{
  "dataset": "synthesized solo parts of chorales (CocoChorales)",
  "train_examples": 39062,
  "spec_augment": true,
  "targets": ["instrument"],
  "norm": "layernorm",
  "patch_size": [4, 4],
  "conv_stem": false,
  "widths": [64, 128, 256],
  "residual_init": "none",
  "orthogonalizer": "newton_schulz_5",
  "weight_decay": 0.003,
  "adamw_weight_decay_other_params": 0
}
Rows from block 10, named by matrix and row number. Rows with one number belong to one neuron. Each number is 128 + 24 x the weight over its row's rms, rounded and kept within 0 to 255. All counts start at 0. Numbers have three digits each. After the name is the row's rms in percent of the matrix's.
# fc1: MLP up (model.blocks.10.mlp.fc1.weight, 768x256), inputs 128-255
# fc2: MLP down (model.blocks.10.mlp.fc2.weight, 256x768, transposed), outputs 128-255
fc1.703 102:128106150128128117144105124128107128128128136125128128133128128116183122143113128116128128243124100128117128154176128128128128126170128121128087149125128117137146128134171111095128185128109151128128176128128128128128127128128128128128128129153128131145118196128103128180099128128128187085090128128128099142128154185119128111071128128134179128128128128074155118123143128128128132128087
fc2.703 087:127128159128128159098009138145150197130128128094201128128128175128128128128128128095128128128128128154128161128128092138128128135131128141105128196097128090128126183128128128160128128154128128142128128128137128128128101080128130128128140128095130081103120128128128128174128128145212108071125128128128128128128168128128128128128128164128128089128148128171128128128097144136128128164110
fc1.704 114:077128128122146101128139169128128114143128118128184128088088128128152128137128225037083052128110115087128128128163147121130128137128129129090128128126128128128112128153090097128128157128070128178078127128136097128128104107113155128149127128128061128111128167128128183128128157128125128128098128128188109128108128128128128128149128128143128128128128097137128128123124136128175128130149
fc2.704 100:170128094128128156153128101128061159116128135204144128128161128128104109128127128058109128143093086128063066080167128128164122142119128161128128128128130128133128118128174128140128128128121128128128044128101062128180059101128136128128127145128117055110147128128128104128128123157128128172128128174128128128128164148167128155150180128128102128128128128128128174128128101128128128106128
fc1.705 085:128131112128128111156147146128144128185160140128128145075083128128113128128128173128128128199095128128128128099140165068146100092193179128136128059128128073128103128169082128128128128074128067117128092128128114165128180093157128128134074128096156128128096156138128128140096128128134181128128128128128098133129128128134154113128128150128128153128150128128166128135128148154141081183128
fc2.705 083:128082128128128138196128128128151128078128160141128161144128152166144128101128128128169118128093099097128142097142075143117128108128095128185081128083128119128141128128128148128128128155128128091111074128128128167128039121095232128128107128128139136128128128128128078112148128121128109159233128128128128128152092117128128121128174166107128093098185128161128128128160180158128128110118
fc1.706 084:128090169185101128128137171128140128128077128128151186128132157106128128149096128128063062128128128128128114128124126128145128128128128128128175180130088128128109128128112070128128146128178128128123128128134164113128132128128133128128121128087128043135128128078128068128128111128128128068128102128128142128128087158128128128128128128155154128198128128128131165128123154128097069128128
fc2.706 073:072128113162143097116186128128128172122128134128101095078145128128128132128128128128128128083109128128128128157128128128128140163128128128128128128086047128128128128190209118128128128128128128135128099111128128128079163128128176128128076115128128128128128138112128128128128130128161128128128128128189128128128128128142128128128128128128128128128128133128128152128226108128128144137128
fc1.707 035:079143128181128128128128128128128084128086128128128128128116128076128128192128174128086038128128115128148093128128128128128128183121128128128128126128180128128128100128175128128174215100073128128075128128128155128091086115128072073128128128128128128128128128128120107128195128128163128128065128128128128128128128128128128128128128128128128175135128128128128175101074108128128128128128
fc2.707 047:128128128128149128128128128155082172128128128128189074128128128128128075128170128128128104148086082115101128128128099128158128128090154130126128128128128128155128128096128128119156128128128128128102128090128212177139148087189161128082128128128128128128123154128106089128128128128168143166128165128128125068083097088128191128133128175113109128105175128138128128128128076069128128128128
fc1.708 118:078128186128129133147128094128147128092081148110158116128128134086102128128128128156128164128151155138128156128128128128075128128128143158179116128128162120128128081128128128116163128128128115128088113128133080139128129128099091128124113164128128110123128128143135198128135128128113102157164162159128128123125129128128128128128059128160128128156128128157138156138123129096128128126162
fc2.708 090:128157128128128128128094128133151078128104144128117098179128081168126125128128128128066128113164128122128137084105159148122128128128128128128089128104128157087110128068128138138133128128128118128128093093147035130075128128225164099128128109128128128199148157100128110128128123117121098125122128128140128136095128128128128128159119144109140110157128079128128128124128162128120128128128
fc1.709 089:087088161128128128128195147128095128128128128128128148128146137128128128102128071128096054087128128128122048128128128128128128128078111128111128154128104078144128115128116168128128112137128128147120057099128107128128155128128128143128133128147091128113202148181111122128164132081128067123168128120128132157128128128139179128212128128128128145155128128128128128137128128128128094064149
fc2.709 081:128097128128196087128153139175128128184128092060128128128123164128128128147128157086088128128118128128115128128128175128169128128128128128128128128128136128128128128149128128094159128133128053128128103128123128128135128128137128128128128154149096128134149201152128128128022128145133100087128158093128128123093128128128128128153111128128128141162091089147128123131144128128128186093155
fc1.710 110:079178128128097128191107128128127128128131128089154128131128128128104176128128108128107065134128114136128178136151111128108158128154158176128162140155128117128128128128085128153128119184140128128128128165086073075116128128128128120103112128138128107119154176132139152088154128128162078128128128128082148128128118128128111133138175154136099147123128185170128114154128128114128112128128
fc2.710 106:131127128060110154176128128137131120158128128128128079128093128145108128128156087128100096128128146128168134081128128136156128100158178128128128152131135160128128128128128134128112106128128128182128128128128128083128128128093121128128128065128128128128128128086128101081128128118116134125128128132089128135128128132128128093128150104128128142140166128160128095128153128128128123158128
fc1.711 090:106106128083128128093135128135128176128128128161156128128128128104131111128128128128169125128080136166128171128128128128185106097121108109085128125128128141128187202128128128088104075128103090128150128128150133128128128128093128153128094110128075199146128128128128128112080149128128128128096130128193127134128088128102155128039129128123166128128060128128128138092160128152128095127150
fc2.711 080:143143119128128104128100128102128128128128128170061128128128156090145128109128128128142128128164065128128149121128128135133128135128128101128115128128101095106128128106159128111128110128065128128128161128128128128128143098084070188128104128128128147128128149121128185128128142085174128122128123128128128128128172128078128155128103128128143143128116204128092128128128128132171128184057
fc1.712 073:134128093110128104128128128128128077128128149128136129128096128140128128184128114128128098120128134128162128112173128128175128128128122128128209128211128095128128128126128128148121128087111128128128217128128128128093128128128146104102062128128106128118098146185142160104128137128114123108128128157128188128149117094190159100109128169141128128128095128161181128145128098128105141112128
fc2.712 081:128120128105128128159128128074116086105128148125128192128082128133119116127128166148128128084128105090112078122176161124128146105128128080140082116128109118128128128110117109128157128106128089128128142123154103160091128128075149128128141128136150128126128088121132128181128129121148128128107128128117159128128128134062100128087128128128107106162128147175128125090128128128157095101107
fc1.713 102:128128128123166128153128152128095143108128128088163099106128120128107174128161128083110141128128130122088128128128128217128128185147128128080111151154128128119128128128129128173128169071137127123145128175114059167128128128128128194128128128128128128128128128157107177128128117168128058128128128128128136175105097128178130128088065128128106110177128124118118128104128155128097128117128
fc2.713 117:128192128128128128128128164128128128111159128251084128030128128128128128128128138128068214128128095128128128128128163095137128128128128190128091128128153148128128128128128137056128074094128109128104128153128128117128137128128128106128128128113128128128128111128128128109128169162113128106118125144168128128131140128128128141128128158128116167128128128128128105128206108128158096128115
fc1.714 084:128128128128145128102128128128179128086065128127162111128128132147128128128128128127128108128128145128128128138058128136123128104128072145177128107128112181173115128149128128175079098128160115087142129128105138138117128128128128128128128153139131084128063128131134128137128128128128125128153128128128114128078088157180128136075128128164164128098171091128108128128073112143090170128128
fc2.714 080:114176182128128117166128128128128128154128128128128128163104128180128119128080194128118128156128128128081148163128128128128096067128077128089128128128068156125128128152108193128137128128158158128193147128128128153128128085114142084128128092092128128128072128128142180128128128096128128108128128111187128110143122128121128128128076152140128128141128195146130138120128153128128122157128
fc1.715 107:128128128117078128128182121128128128086128128128128128115078126128128128128110128128128100128128161143128128128148128128128128102128128128128128128128160128128166150110128121139128186128128128152108085121124128133088128110128098128128128158112073139098128128095108173180128128114084128074233128128190128128128116128128153128190128139128186115128128128128191095093101081135085128102128
fc2.715 103:073128128128109121128155128128128107150159135128128128147128158122128128148128128059147127128128160112128067117128155172128128128084128156128125113159128164127134163122085128051128128089128142128128069128128126138111128128128105128128178134128128128132128082128128205128128128147149163128128128128146132128116112134128128128095128140154156128128085109116128128110128150128140128128170
fc1.716 068:199154128128128128117111128125112128070128128128138128128113128128145143128128128128128128128128128116178060128128128137128148104168128128099171128128128128070122128083128128128146128128150120128116128128123128128128113143128102128128128173117191084128128108128133128042128009128128175128128092128133094137184101128115133128207128182128128128120068128128137128128128128070115140128160
fc2.716 073:220134149153058122128106084128128128139124128115136169153128160150119128128096128148128146170128089128132128055148128083128128183128146094128155128128128128128086128128128201125128128128141128128117128138134094187122103128128116128155167174145128128128111087128128138130120143128128128128088122145098148088125162128084178128128103143128128146128116128128117082128149128128125128138117
fc1.717 078:128128152128163128089128159128155128128136128128165128095128128070093128128128195128128110128128128128128128058128128103128128128128128128128074135188128131128128087164128128130128114201128128114128128122112128128116128128098128177132128082128128125142128138144128175118183128155128177189128120081128139139077128144152070126128156128134111128082143097128128128111128128128133096175128
fc2.717 070:128128156150128128128106128114105128127128128068114119128128128140138128158139143128176128128128128128128118102128128128123128128128110128143128128128098128158128128161119128045128104128135193056176100128128128128128165128128155106089112128145185128128128094128104096128128128128128161150111180128094098089128128127128154159128087128087128115128080128128128115128143128128128153084128
fc1.718 057:128141128128128156134174128128137128128128128128146128128128128128089157128128138128101128128128112128168078128179134128128128162128128128128128130128166128128128158128128128073128128118046078128147128211128111150128128192128128128128128128128128128128128128128128128128122099128128128128128089128128128128128128106128128128128128128123128128128056167135076128085145089128128095128065
fc2.718 058:128154139120128163128128144161128128128128128128158128136128133095123128128118128128128105128142135134097113132147128128128128128083128069093167079169128101128128128128128069123128128128128159151128066128170139128115136128168128121128204128128128128120176128128146211128128141099105068128167106089088093118172145157128064128128149110147128140128128128128128128140130111128082128128128
fc1.719 080:128128106128128109128128132123128155124128128043128128128128137131114128163128154112136128128157128116128099081145128128161128155128128128109128183128128128128128141128102159148128208128128128085128113160095128128193128199128119144128128128098128128128124128128123128126128104114128128140128128128128070122128136130132082101128112128128128116109128134116154114128128164128128128128128
fc2.719 100:169128128109141128094128103128128128106128111204128128044162128128128146130128128162128176155128128155128144189128128101128128163128120110128128112128128141128165128138128101133108128128128180128098141142128161121128128128128109119153106108097128090040182142106113128146128143128178115128128109128176141119147128144117128111154140141128128155120184128128128117128166109102128128128121
fc1.720 070:166153128128128182128115112128128128128061126161136172128134128157128161128128152154128094128092081158128128146128128128146128115128128162128128058128128128128080128120096105128141128128177106164091099128089174131128128134048190128128181128128188128094128128128128128089128128108171169123128128128128128128077108128177128128128128128128128128058128197128128199128128101135151072130128
fc2.720 080:128128128128115161074128128128128128060122128130166175128128128128171128082095128128128128119118128118128063128128128073128128182128129102128128112103182116128128088128112142124128071128084192128128077129141128130128077173103175137070143128128107174128128128128128145091094128151109128140177102128116127195128128128168128128128128116121104128128128164128152128121132141180138143128122
fc1.721 066:128128163128128133102133138084150128128098128162128128128128128128123128158128134128128128166128129165128128128132123128128144090128155117128128143114156128128211128078128102100128164128094049155138128161131157187084151128162176128128121089157128150128128128128087089128128158128128128128128128173128128145121128105128128103128123128067128128128108128128105154154156128128128128080128
fc2.721 060:128101128153151128145146093139125190128193128102128128128118128082128128128128184131081105095087104128128155143099128128128128128101128086090151128128128081128105128111128128128128103128139143128128111108072155122145128116127087128166128159128145126153128177135128128095128157072128097128051128128143128153116122128128128128080128152184128086090128128139128128128128128096128147128093
fc1.722 126:170128132128128065123128121128128041128144128128134173168157132146128128128121128129128158123192128120178114132128128128138128135178094056128128068109128128203128128178170217128128161128167178130149128128128083130128128096128111128118128128096128128128157128128121091128121128128106063128128128128107128128139128101128152128128128128128138128128106128143125106152128128143111165080147
fc2.722 113:136142128169112128128128180199128160128138128076128128169128134128128151125128128140128160163080136115134143171167181128128130180128164128128128165128147128112128098128128128128125128128024164097128120128120112128128128128116128120165128148128159128128128128154127131138128128128022128128128128128145153128112128168175128137190128128058128128123128122128128128122115128128128128128116
fc1.723 100:072192124128137128128128160128161087128129128100144128135128128128128095102128145128128176080126125128128173138128128128142128128138128098128152152175167128143128098128058184128112111147128118156146128115112088128128128110128154128167128128145128096137128104154128128190128128128128128155128101174185131108154128099128128128128110052128128128099128128128128146128153131096108137128128
fc2.723 066:168128128128128139077128128128128128128103128128128142151174127128172065131128145128130128139181128128128193128128177128128128128107128127128128072128128128130128138128128128148128128115136211086128165128128128077128128128128152108128120128128143128099128133145128130128128128128166170154053128128153128098128130128146137128128128128154128128128065087128128128128128128093128092128128
fc1.724 091:110128139128128128153128146128085132116052136128141140128071128174128128132098128140110128128163090128128125128128101201101060128169128128128128128128133165132128217138128128128128128128128137083128128159104128128082200128128151128128070110128153128128128128154128128128144121128128128128043137108111128109128128128128128128181128128128193128128128128144128128090128100128100128128061
fc2.724 084:128109128128161128143152100128117153044128159128128147128128076066128117128139144038184128128161128128128139128147105130128128128083128128128198035132128128197125184113128128128153128103128128128128128131128169162168128102168128128128147128128128128096194124129128128057128128118128109128128044081128128128113158128168128177128128128128130128128128128053128128128147128128105128125130
fc1.725 131:135119128167187128111128100121108078110136134085158128128117128145096128137128156093170128087094128128128128138103148091120161128120153174125103176118111165106083128112111169134155117120128106132128087108128108128128128128124143124128128128144128115128172133128163149128128128128128128132128128128061100109206128124128128128111099156179128128128202087128128156083128128128128112128157
fc2.725 096:128128128128116130163113128143128130091151128228128075128103092125128102152145141128131083177125128121137128128118128109128128128128128128155101128160133155179094128172129041128128128099126157128177102128132128128128128089189128132128102135091128128128099109128142128128128075158128171128128128128097125070128128128097128129128128128119128090128103166128152193128128128132103098128128
fc1.726 121:128102074128090098137142182073128125124128128143157128128170134128128128192091162128171128086128198107128128119158111116128150128128108123128141121132158101128104063128129128183128128109103096128128149128128128128115194128128107128176128128125102120128128128128128128128121106100128128128079128128128128128128108115168128129098097106156167128128024122106161102063139161117128128128164
fc2.726 103:070051128154128128082128128128152128171128159234106160137143188130147104149165128128149135079128128128079128104128059128131077109128176192128128135128128103105128128128091128128128128091128128142132128086135128128135128109163128128128112128128128130066151128128130124128128129128080128128128128128117145128196163127128128133030128114162120128128128128128128128125128128108128128128143