Weights of a small sound classifier.
Model: patch size [4, 4], depths [3, 6, 6].
Data: trained on synthesized solo parts of chorales (CocoChorales), 39062 training examples.
Rows from block 7, named by matrix and row number. Rows with one number belong to one neuron. Each number is 500 + 50 x the weight over its row's rms, rounded and kept within 0 to 999. All counts start at 0. Numbers have three digits each. After the name is the row's rms in percent of the matrix's.
# fc1: MLP up (model.blocks.7.mlp.fc1.weight, 384x128), inputs 0-127
# fc2: MLP down (model.blocks.7.mlp.fc2.weight, 128x384, transposed), outputs 0-127
fc1.145 031:500535500500500500466500500500500500500500500500500500500500500500500545500500500500500500500500500565500500500500500500500500500671475594500500579500568502416516500345500212500436500500500377500500500500500500500500500536677500500500500500532682500500397500500500500540500500500385500440500500500500500500500500500500500500500500500500500500500500500500500343500500500500500500417529
fc1.146 021:500500500500509505527563563500500500500500567500698574500500500500455500500432500500500500500500500527464500500431500460500500500500565500500622500633500500500357500500500500631500438500654500500500500500500500500531444500500500500500706500500500500500500500500500500500500500453354500500500500500500500500500314499519500500472500500643500500500500582500463500500500500500500500422565
fc1.147 059:500500418418479516470500500500411422565500500469539395500500629500604465500500500454477549453413500524480500500579500500500438500562481500519462500500500478442500590500529390500500558500608451579500500489500500553444479474500556562557440500535500448551500500553434391500561500552388558500425500472500500500500614500598477592500500500419561500500500500569500423613450576500500500389555
fc1.148 032:393556547500485500500537500462579500438500617500500536481500563500573500500479500500500551451500590418500531528500485459559500500562457638500500500500500500581397500500500413434500500379500527406500557500500586500500500545500594500500500500500451451500518472531500515500455500500382500485461416518500500348603481500500500500500500500500535500500439500500458538670500500500500673500574
fc1.149 052:457500533500548500407531500526372500531474548604500500456461500531559500415500500500500500500500433542500500513500500500500532520532436581570500500500500544528500447464500436568427536636436500565500500530461500529527586476500582481441590500500500433561500500533508500500500500477304475545500403464598632456454444396388611500500500500500603500500492500433500500500500500500500560500440
fc1.150 062:565500500555612585500527500571309416500559584500521500500500500500500500500500526500500500333498500500500451500500500500500351500500414417500396521500500500500500567500500563500500598500500361500508500618500437540500500500500509387500500500500500500500500500500500500500500430523404500500500500500500649500520644452500495421634500500500500500500500500500500500500500500500500500500505
fc1.151 029:500500500500500546500500500500500500409500477500500500500500500500500500500443500500500500500500500410500476500500588500697548403455500457563500500500500550500489500500500500500406500500500461500500500500500528500369637500566580579500500500500418500500500500500500500500500500500435500500500750453500500500500500337500417576500500500500412500483394552500500500500500500500667500500500
fc1.152 028:500500500500500500500500500500500500500500500500890500500500500500500500500500500735500500500500464500500500500477500500500500500500500500500500500500500500500500500604500500500500500500500500500500500500500500684500500500500500500500404649500500500500500500500640500500500500500380500500500500500500500500500500500500500500500500500500500500500500500500500500500500500500500500500500
fc1.153 088:500500548558500500500500488522500399500500439454554550515500500468500500500468500524565500461490509500500500470500500533500500500581474463545539452577500575526500547438567444439448503500327500500556500550500500458541416500500566539483500621500429500552439560500587500594500500458444349409572487500489500456664500500350500598487453401500600515481525521539475500527500500560460546494511
fc1.154 109:556500453500412468531500538535525553500551602500500500377393542483500520573352469395500536500556547479488487474465500469500490476538457563558514500594500500500500449410537500528530523500500566475478500491500468500500541476535422456500500557531424571500500500504474520500526517395446453482474527500645624574500547554412510424491500453500660500563469448636459522469500500471500500469500
fc1.155 063:500454480464572500560558559474432419497500445500512473567442502556500467537407500513543556523500516500556510500500500436500500500533441432553509500534434456500358520436530500500500500500500443403598554436504500508500500500388670500473500446420488342412500580537500519605539551441410503466500539500543477500579500466585552469500443466524426436440488500500500500500550464597531500500500
fc1.156 091:500446555413470546486478468424547500584495593479500471537398500458551467399500524576500500484539462500500545504477500470500381526561468453483500533558500488535489545452516500500500456442500427576500500560489477510500450500500432553465457424423500577541436526490500500500572558574419599476500415500609520452457584531597432533551546537384402597500500500527470388446500556561500571522500
fc1.157 047:500419500479500585500500500500500511499500505500500500379500500500500586500500514500401500500500524487500500500589500500500500500500500500408500438500500523500493523659500547500534561500500621500500500548500500500446500581500672500594500447500446450500318500488525500368500483500445483500532500500394500558460500500500500743500500500421500500504586500500500500500500541500500500500500
fc1.158 067:575500436522500419557549500500500500423475433500477447500500592472500533500455500486500451500561500476500533493433500500500500738475579500500500353533456500500423526389487478452324506500345523500500547475500532500486500500500500568500500500530500500440500499500500500500500435565423500501500500537534500523535574406500566581568580409500500500541500528500409477500500570500500500500518
fc1.159 049:500476449451470701500456500500444500377500500500500500500500500500500500500470538581500500575502500426500525523500500500500500438500500500500390500500500393500609500399500520500500500500500433594372500500500500561532500500575500500500500500500500500490378500500516500451500500611422294586500500500500500500500500500500500362500464500500500518500500500500430580495553560500500500626454
fc1.160 089:585447500500571529400500404500500531467569546558500411500641500552509514531500500548515500500440500527546428422414435500532554546434425500479500581554500554464389607500581430545500512322500560421472500500542500466467500500458500476468500518488436496500500500500663500570561500468462500457500555500500500500500560607484500500500407494500481500574500500403500500545500500523452518500500
fc1.161 037:500500472500500500500500500500500500500500500500525500500382500597500500500463500500407462500500454500500500500500500594500588500500500500500500500568360500500500500500500492500614500500631500500414500500414600525500575500500500500500440500500500500500500500500568500500697466500454500500586407500500500500500500500500381651500478605500645500335500500500457500500500500500379500500500
fc1.162 050:500500576500500431573437500500426534500500500530498461350500450412500500568447500434500411429528500564516486459500500604569389500526436430554500500567515439500500615456421500577644538500500500464543436500500464561500490544500448445461500500500500585599500500500500435500556500576442500509500432500500500534466518443416500392575500500420500594500500585500584533500490542500530532455461
fc1.163 214:415500500501638585503493500536567486532500447500348500558405560443500500610434500450500500475431509503500489423500521539522484459509500504479547448500500500500500510564479500346502387464642604403500553500486500435500500500500500500431500500500438500500542500595604570500474500500500455500545448532500514482442401514600500541500451467500500632500432513500500500500459500552448542515500
fc1.164 018:360500500538500500423385500617500426500500500500500500500500500500500500500450500500615500500500462500500535500437500500500431500309500500500590500610500615500500478500500500500500500500500500500500500500480500393500500500500599500500500500500500500500500500500371579500628500500325584500570500500500500500500438500500500500500500500500500500669500500500500500399500500500370500500500
fc1.165 070:500500500571500390424500456500500500500500500500500500536453500450435500500500605594500527500500500500500562488500551500500500542532454430458377566500500378508500549403510500500635500500551500464500361560500500500441461500466477485500519392500431437500494573530500540556600543550438457500499533471467508585476579500400513529500574500500500500517500549500347500500565538388500623555487
fc1.166 159:500525500500475455500510500496375528500512500460500503501468594474500500500449468478499601500500500500500527500500500426533500500544500500500500547563500500500500527592500509486347500539626438450604500590500482500568500500500500500500554531498434624497462500370500368531500516621500500470500544500588528500500421500500438500449615500587479500466436690500500500433500458500500598500500
fc1.167 045:366584500500500500500500566500509532500547500532500500500500592464573500537464604500529500474500500561500354529500563500619500500500522500379500500371500575380500500527434563500433539500421487531361500500540455500428500500500560488502500500500458500500512467500633500500500501415406531500500500480500500506500500381500474429500500500638618500500506500500500500411440502500500500500560
fc1.168 056:500500454500500541533500500522500430500426503466500500500500500570598500433423500369500426500500500500587500500446500500500552500500500610433500598441592500500527454606555465500556500500477458500500500500376447500500606500482497467485427449440543624522500382500500394427500500535440500524444500500500500500500500500500500500417563402467548577542415397500450564527483500564579406427500
fc1.169 085:500447506500500470500500500500475515500439480500498431500500588500532361424500500461542524500550571500571500483432539435500500332541457411500500500472500637483518500558500506611500500500500500431500545470500526485418518443479577500587500500590472570578500500500388564417500500439431544539569500503500500555549500477611500500500500500553484500405500571575546500444517570500554535421378
fc2.145 041:500500500402500500404500500500693320689500500500500557500408500505525500500500500500500530525602500416500500500552500500600474500452500500500500500500500500500500543500500500500610500500500500557500500500500500516500634500419500500500500500292500500483500500500500456500500500500500500500500524500500500500500500500500505529500670500500500500500500500394500500500531512500500500500363
fc2.146 039:500500500500500504469500500500396500500500500500393646536445461588500500500500500500500500500500500500500500500552500500500500500500500500500500342500500335500500500500498500405500500500554497500500500500500409500530500500331500519616500306500500500296500500500500500500500500519500500500500500500500500607500500500489500521500500500500500500504500500500526500507274494500500500500500
fc2.147 056:500500500500500563500571560422500542557428557453540500483440415538570559500453500565500471500470500573500500500480527424531558473453474500490500596500431525536480500422500449482453562500541466500531603500500463627479542500581423636500396381500500500500500338464500423529460500413500500567500580455491611477500500500433537500500443500500433522411522500525392500500480426466514454500500
fc2.148 034:451500463500500500500500572518500500436500443500500437444552585500500552408500401500500500500500588357542611500511440500593471455462473500465592439403500500389538500460529619500500500500500500500500387586448500454460500500500500500500526500500465428421500500500500460468455460459500500550474500611500500500500432466432504660500500539566548500500418500500634500500564440549500500567573
fc2.149 065:393451500500500500594500500500575430500548546403500536455585524469500590500430500467500500500500530500451500433500566500500539461500413500622500545528500569500500430458500553500383500460550500417500500500500500500564449500500548447500500545425576500500579450500454433500426445500598500500500477462477553500500606500500451500500407582413616446531500618500453500471500377418500500448590
fc2.150 076:417500500519500500500497616500500500424500500500354500500500775500500500500500500437500583500554500500500500500500500500500500500500500464500529570500500500500500500500504500500500500500500475500500500427547500500500520500627602500500419500515500500500332577500500641467500500500500500500486495511576500500500500490500500500500500500500555474375500619500596385500500500500593586500481
fc2.151 032:500500682500500500500570500500500500500500500500323500439500500635500500500364500500500500500515497500500500500500500500564500541500500500520500500500500500500500500500500500449500500500402575406500500393500500500500500500500500515500500500500500500444673429500500500500500401500486533500500500500599486500500500500580500500500500500500500588609500512298500500500499500500500331395500
fc2.152 036:500500500500500500500500500500500500500500500500500592500500500500500500500500500500500500500500540500500634500375500500500500500500500500500500500500500500329500500500500500500444500500500500500500500433506500500500500500500500500500500500500500500888500500647500500402500500500500349500500500500500500500500500500543500500500500500500500500500318500500500500500500500500500500500500
fc2.153 093:500564500500553473606407500500500437509500500500479500432500500527430562500500500468500500500658500500418500418560578500500500500500444513584500500416500467500565500410500422403500411477500662627461491571500604500500500513500461431500519500586500549586476429500500526500500517500476500560545500534500603540500470500500500448465500526500500522500437588646500500526500358500500509500500
fc2.154 115:489524500529500544500476510425516418467500500547456505527543484546441518490542500415529569500489457533500500564552456572366408500500538557448500555543568433565500454493585532476521409552352443500471500571500535421523523453500485554480478538467500527449405455497500554500502487438418500500536471589592454521500546482481670466436430591455523465500442564409558500442468451500438500457500
fc2.155 080:500575500500549500500579555500471500606500531605580500379500500458521500500500500567453500442500500423526500390505412493473500430575515439500485527500500500420500407500607407369494500500500500500482500556431523500500510500500450517500570500500595554500379364524605500447500500536328500474433454430500500500466504570500459598524500500459546491500534500500532495500500500508568526500461
fc2.156 083:454477500444506521500464500500552637399470467395500500565582385500500509519500446538486444479559427518500500417500498480570548433500529563375583461457500467500500500451551452500500456542501584500500500500558391543500451500531599543544483549500500500573522500500500536454471385500395562442384433444500489500578500547407549500433500413519523474519500487429574462525470449449500515500574
fc2.157 072:455421561500589578500500500514500398443500500500500511515401500533500500420500358500500500522532500469500500500659500500500500590500500449500500500500500413500433500500500500500500500500518446500500500522500500500525500500529500387500500532500500483500500545509500352382511499484500500500500500500500500500500543445459500500509368500500440500500500283433500469576500310531529588554500
fc2.158 074:500500428430500486511500549517380487399549500500546500409500333468500572486492570500414500554451500480500500422412346500500500530492500569500500500568500500521509500500578456500509554500500500500500480500478497556498361500579500537427451384438463500500416423500555500500500500465470500500500500487557611467500510500532559500557617448500465500500500500609537473500421500500627506509558
fc2.159 062:506500472500543566500490500500430500367712541486539500500576500500444555500500532422500597474549500500461500413565498499500500550460500500500500500517500585500500530500479500416465477500576576546500500511500500500500500500430595500500500500500500500452496500373500431500500510632500434500500500500500500532500500576500386524436450606500500500551543500500630435596366500496500500500605
fc2.160 084:563571534500519500442500583479500563545500527444420436447443355438500509449500500491500468470500437500500353500555500456500500556568437500521500512500500619474433529500500532500468607477500545456530632500612500396539581453500556486421469437595477394494500410511500397550550501485411460500516500500500425545470430500560500500500439560500500500500500576450500500430474500514500463500535
fc2.161 053:500500500500500500500619500500500500569500500440500500500500500500500391500460500500500500500500500500402500500586413500500500500376500395500500500500500618500500452500500500500581626500495500500500514500463459548464500500500591401500500311500434500500500500500500500500500500500500527500500500500500500500500500390500676500500500500500547500446500500500692386453500500500558343500500
fc2.162 057:576515631434479519439526500500553500468450500500608542500500432444619508500500537586527479549500565425529500466541500518462500434523475425500428421459500473538629474500480500523409500459469458500562522500500571547391500500500443500500500403508500483593409500438462498414500500500537517461500567524530523408500500518542500500418576469583500418516535500500384573400500500500574540500598
fc2.163 227:500572398407500483540504554500500500320581500488542658542503559524556500500450500499500500500500500492471432500557500500482500526478500559443500500442474456490474525541453500444515499500516468425500358582500500406505492551478533623502532455567571544484553500437505615500480500555541500500527500500537440500500525549500500547500537465430500609500451367616510504500433500479403500510549
fc2.164 026:500358467368500556500500500500427500576500500500500500500500500689500500573500439500500500500500460500500500500392500500500500500500500500500500475500500500463479334696500500500500500500510500500500500500500500388312500500500500500588500500500579500500500500500500500500500500500500500561500470500500500500500500500500500500581335500500640500500479359500500500500500500500500500500500
fc2.165 063:500407500399500500660500500500500500500360500500500500500500450500451500500500500500500435500578500500480510500500631501500521500500500500500500500405500500500608555500500500500500587611467470460500389500500500567500464510500461500466500500500500500500531439500553500500500667359500500578500500500494500481414452560483376404500459475500495500458597498464500572369602500555500500434500
fc2.166 192:524553515450474500569602455500471475500500446500500499626494515500477500547500499470533500500599461500568465480423500539500500540508500500500528640571500500449517475432572500500500407458445500540424513500555480389477500500427500462487360449500500500550592500500450507556393399516412555483383500485542500500558500457500639500595357500500500542512442483583450519500505467475500506500555
fc2.167 062:431500476549500413443500500500590500543639384420453589500427500531489500465500509500433559500500544500607500446436468500500500530461604454500551500619564491508500516500503595404455500500460500468500500487424586398374500500500500525448500500560500500526520551500525549500500500500500500610500468414465451510500500500500589417438579436500500500500424500576550500500382500480533500563575
fc2.168 059:500555468500538500500500569500516473500545545500442500500500533500500410424547449575532500500500424500500511562585544438500524375536456500531419500432459500500510500361496500521500663500500500407495500500415465500500500592500560550500458478608541500500500500500429537478500500455410500500437500500397538383475500500368527500500582500500575623457467386500470500500576500480536589500500
fc2.169 087:424582500467476500500500403463540500500527365500522476510504356543500599410397500469500500500477500599500505561450449500575555500444476500545500521500500500500667480533505500403471443500545500500550500500500412500480500435500508459434500598500582500500671472500486500412446500514500481620450466500500602500518500455530370459425503465500500456500478500500500517500534500500447500510500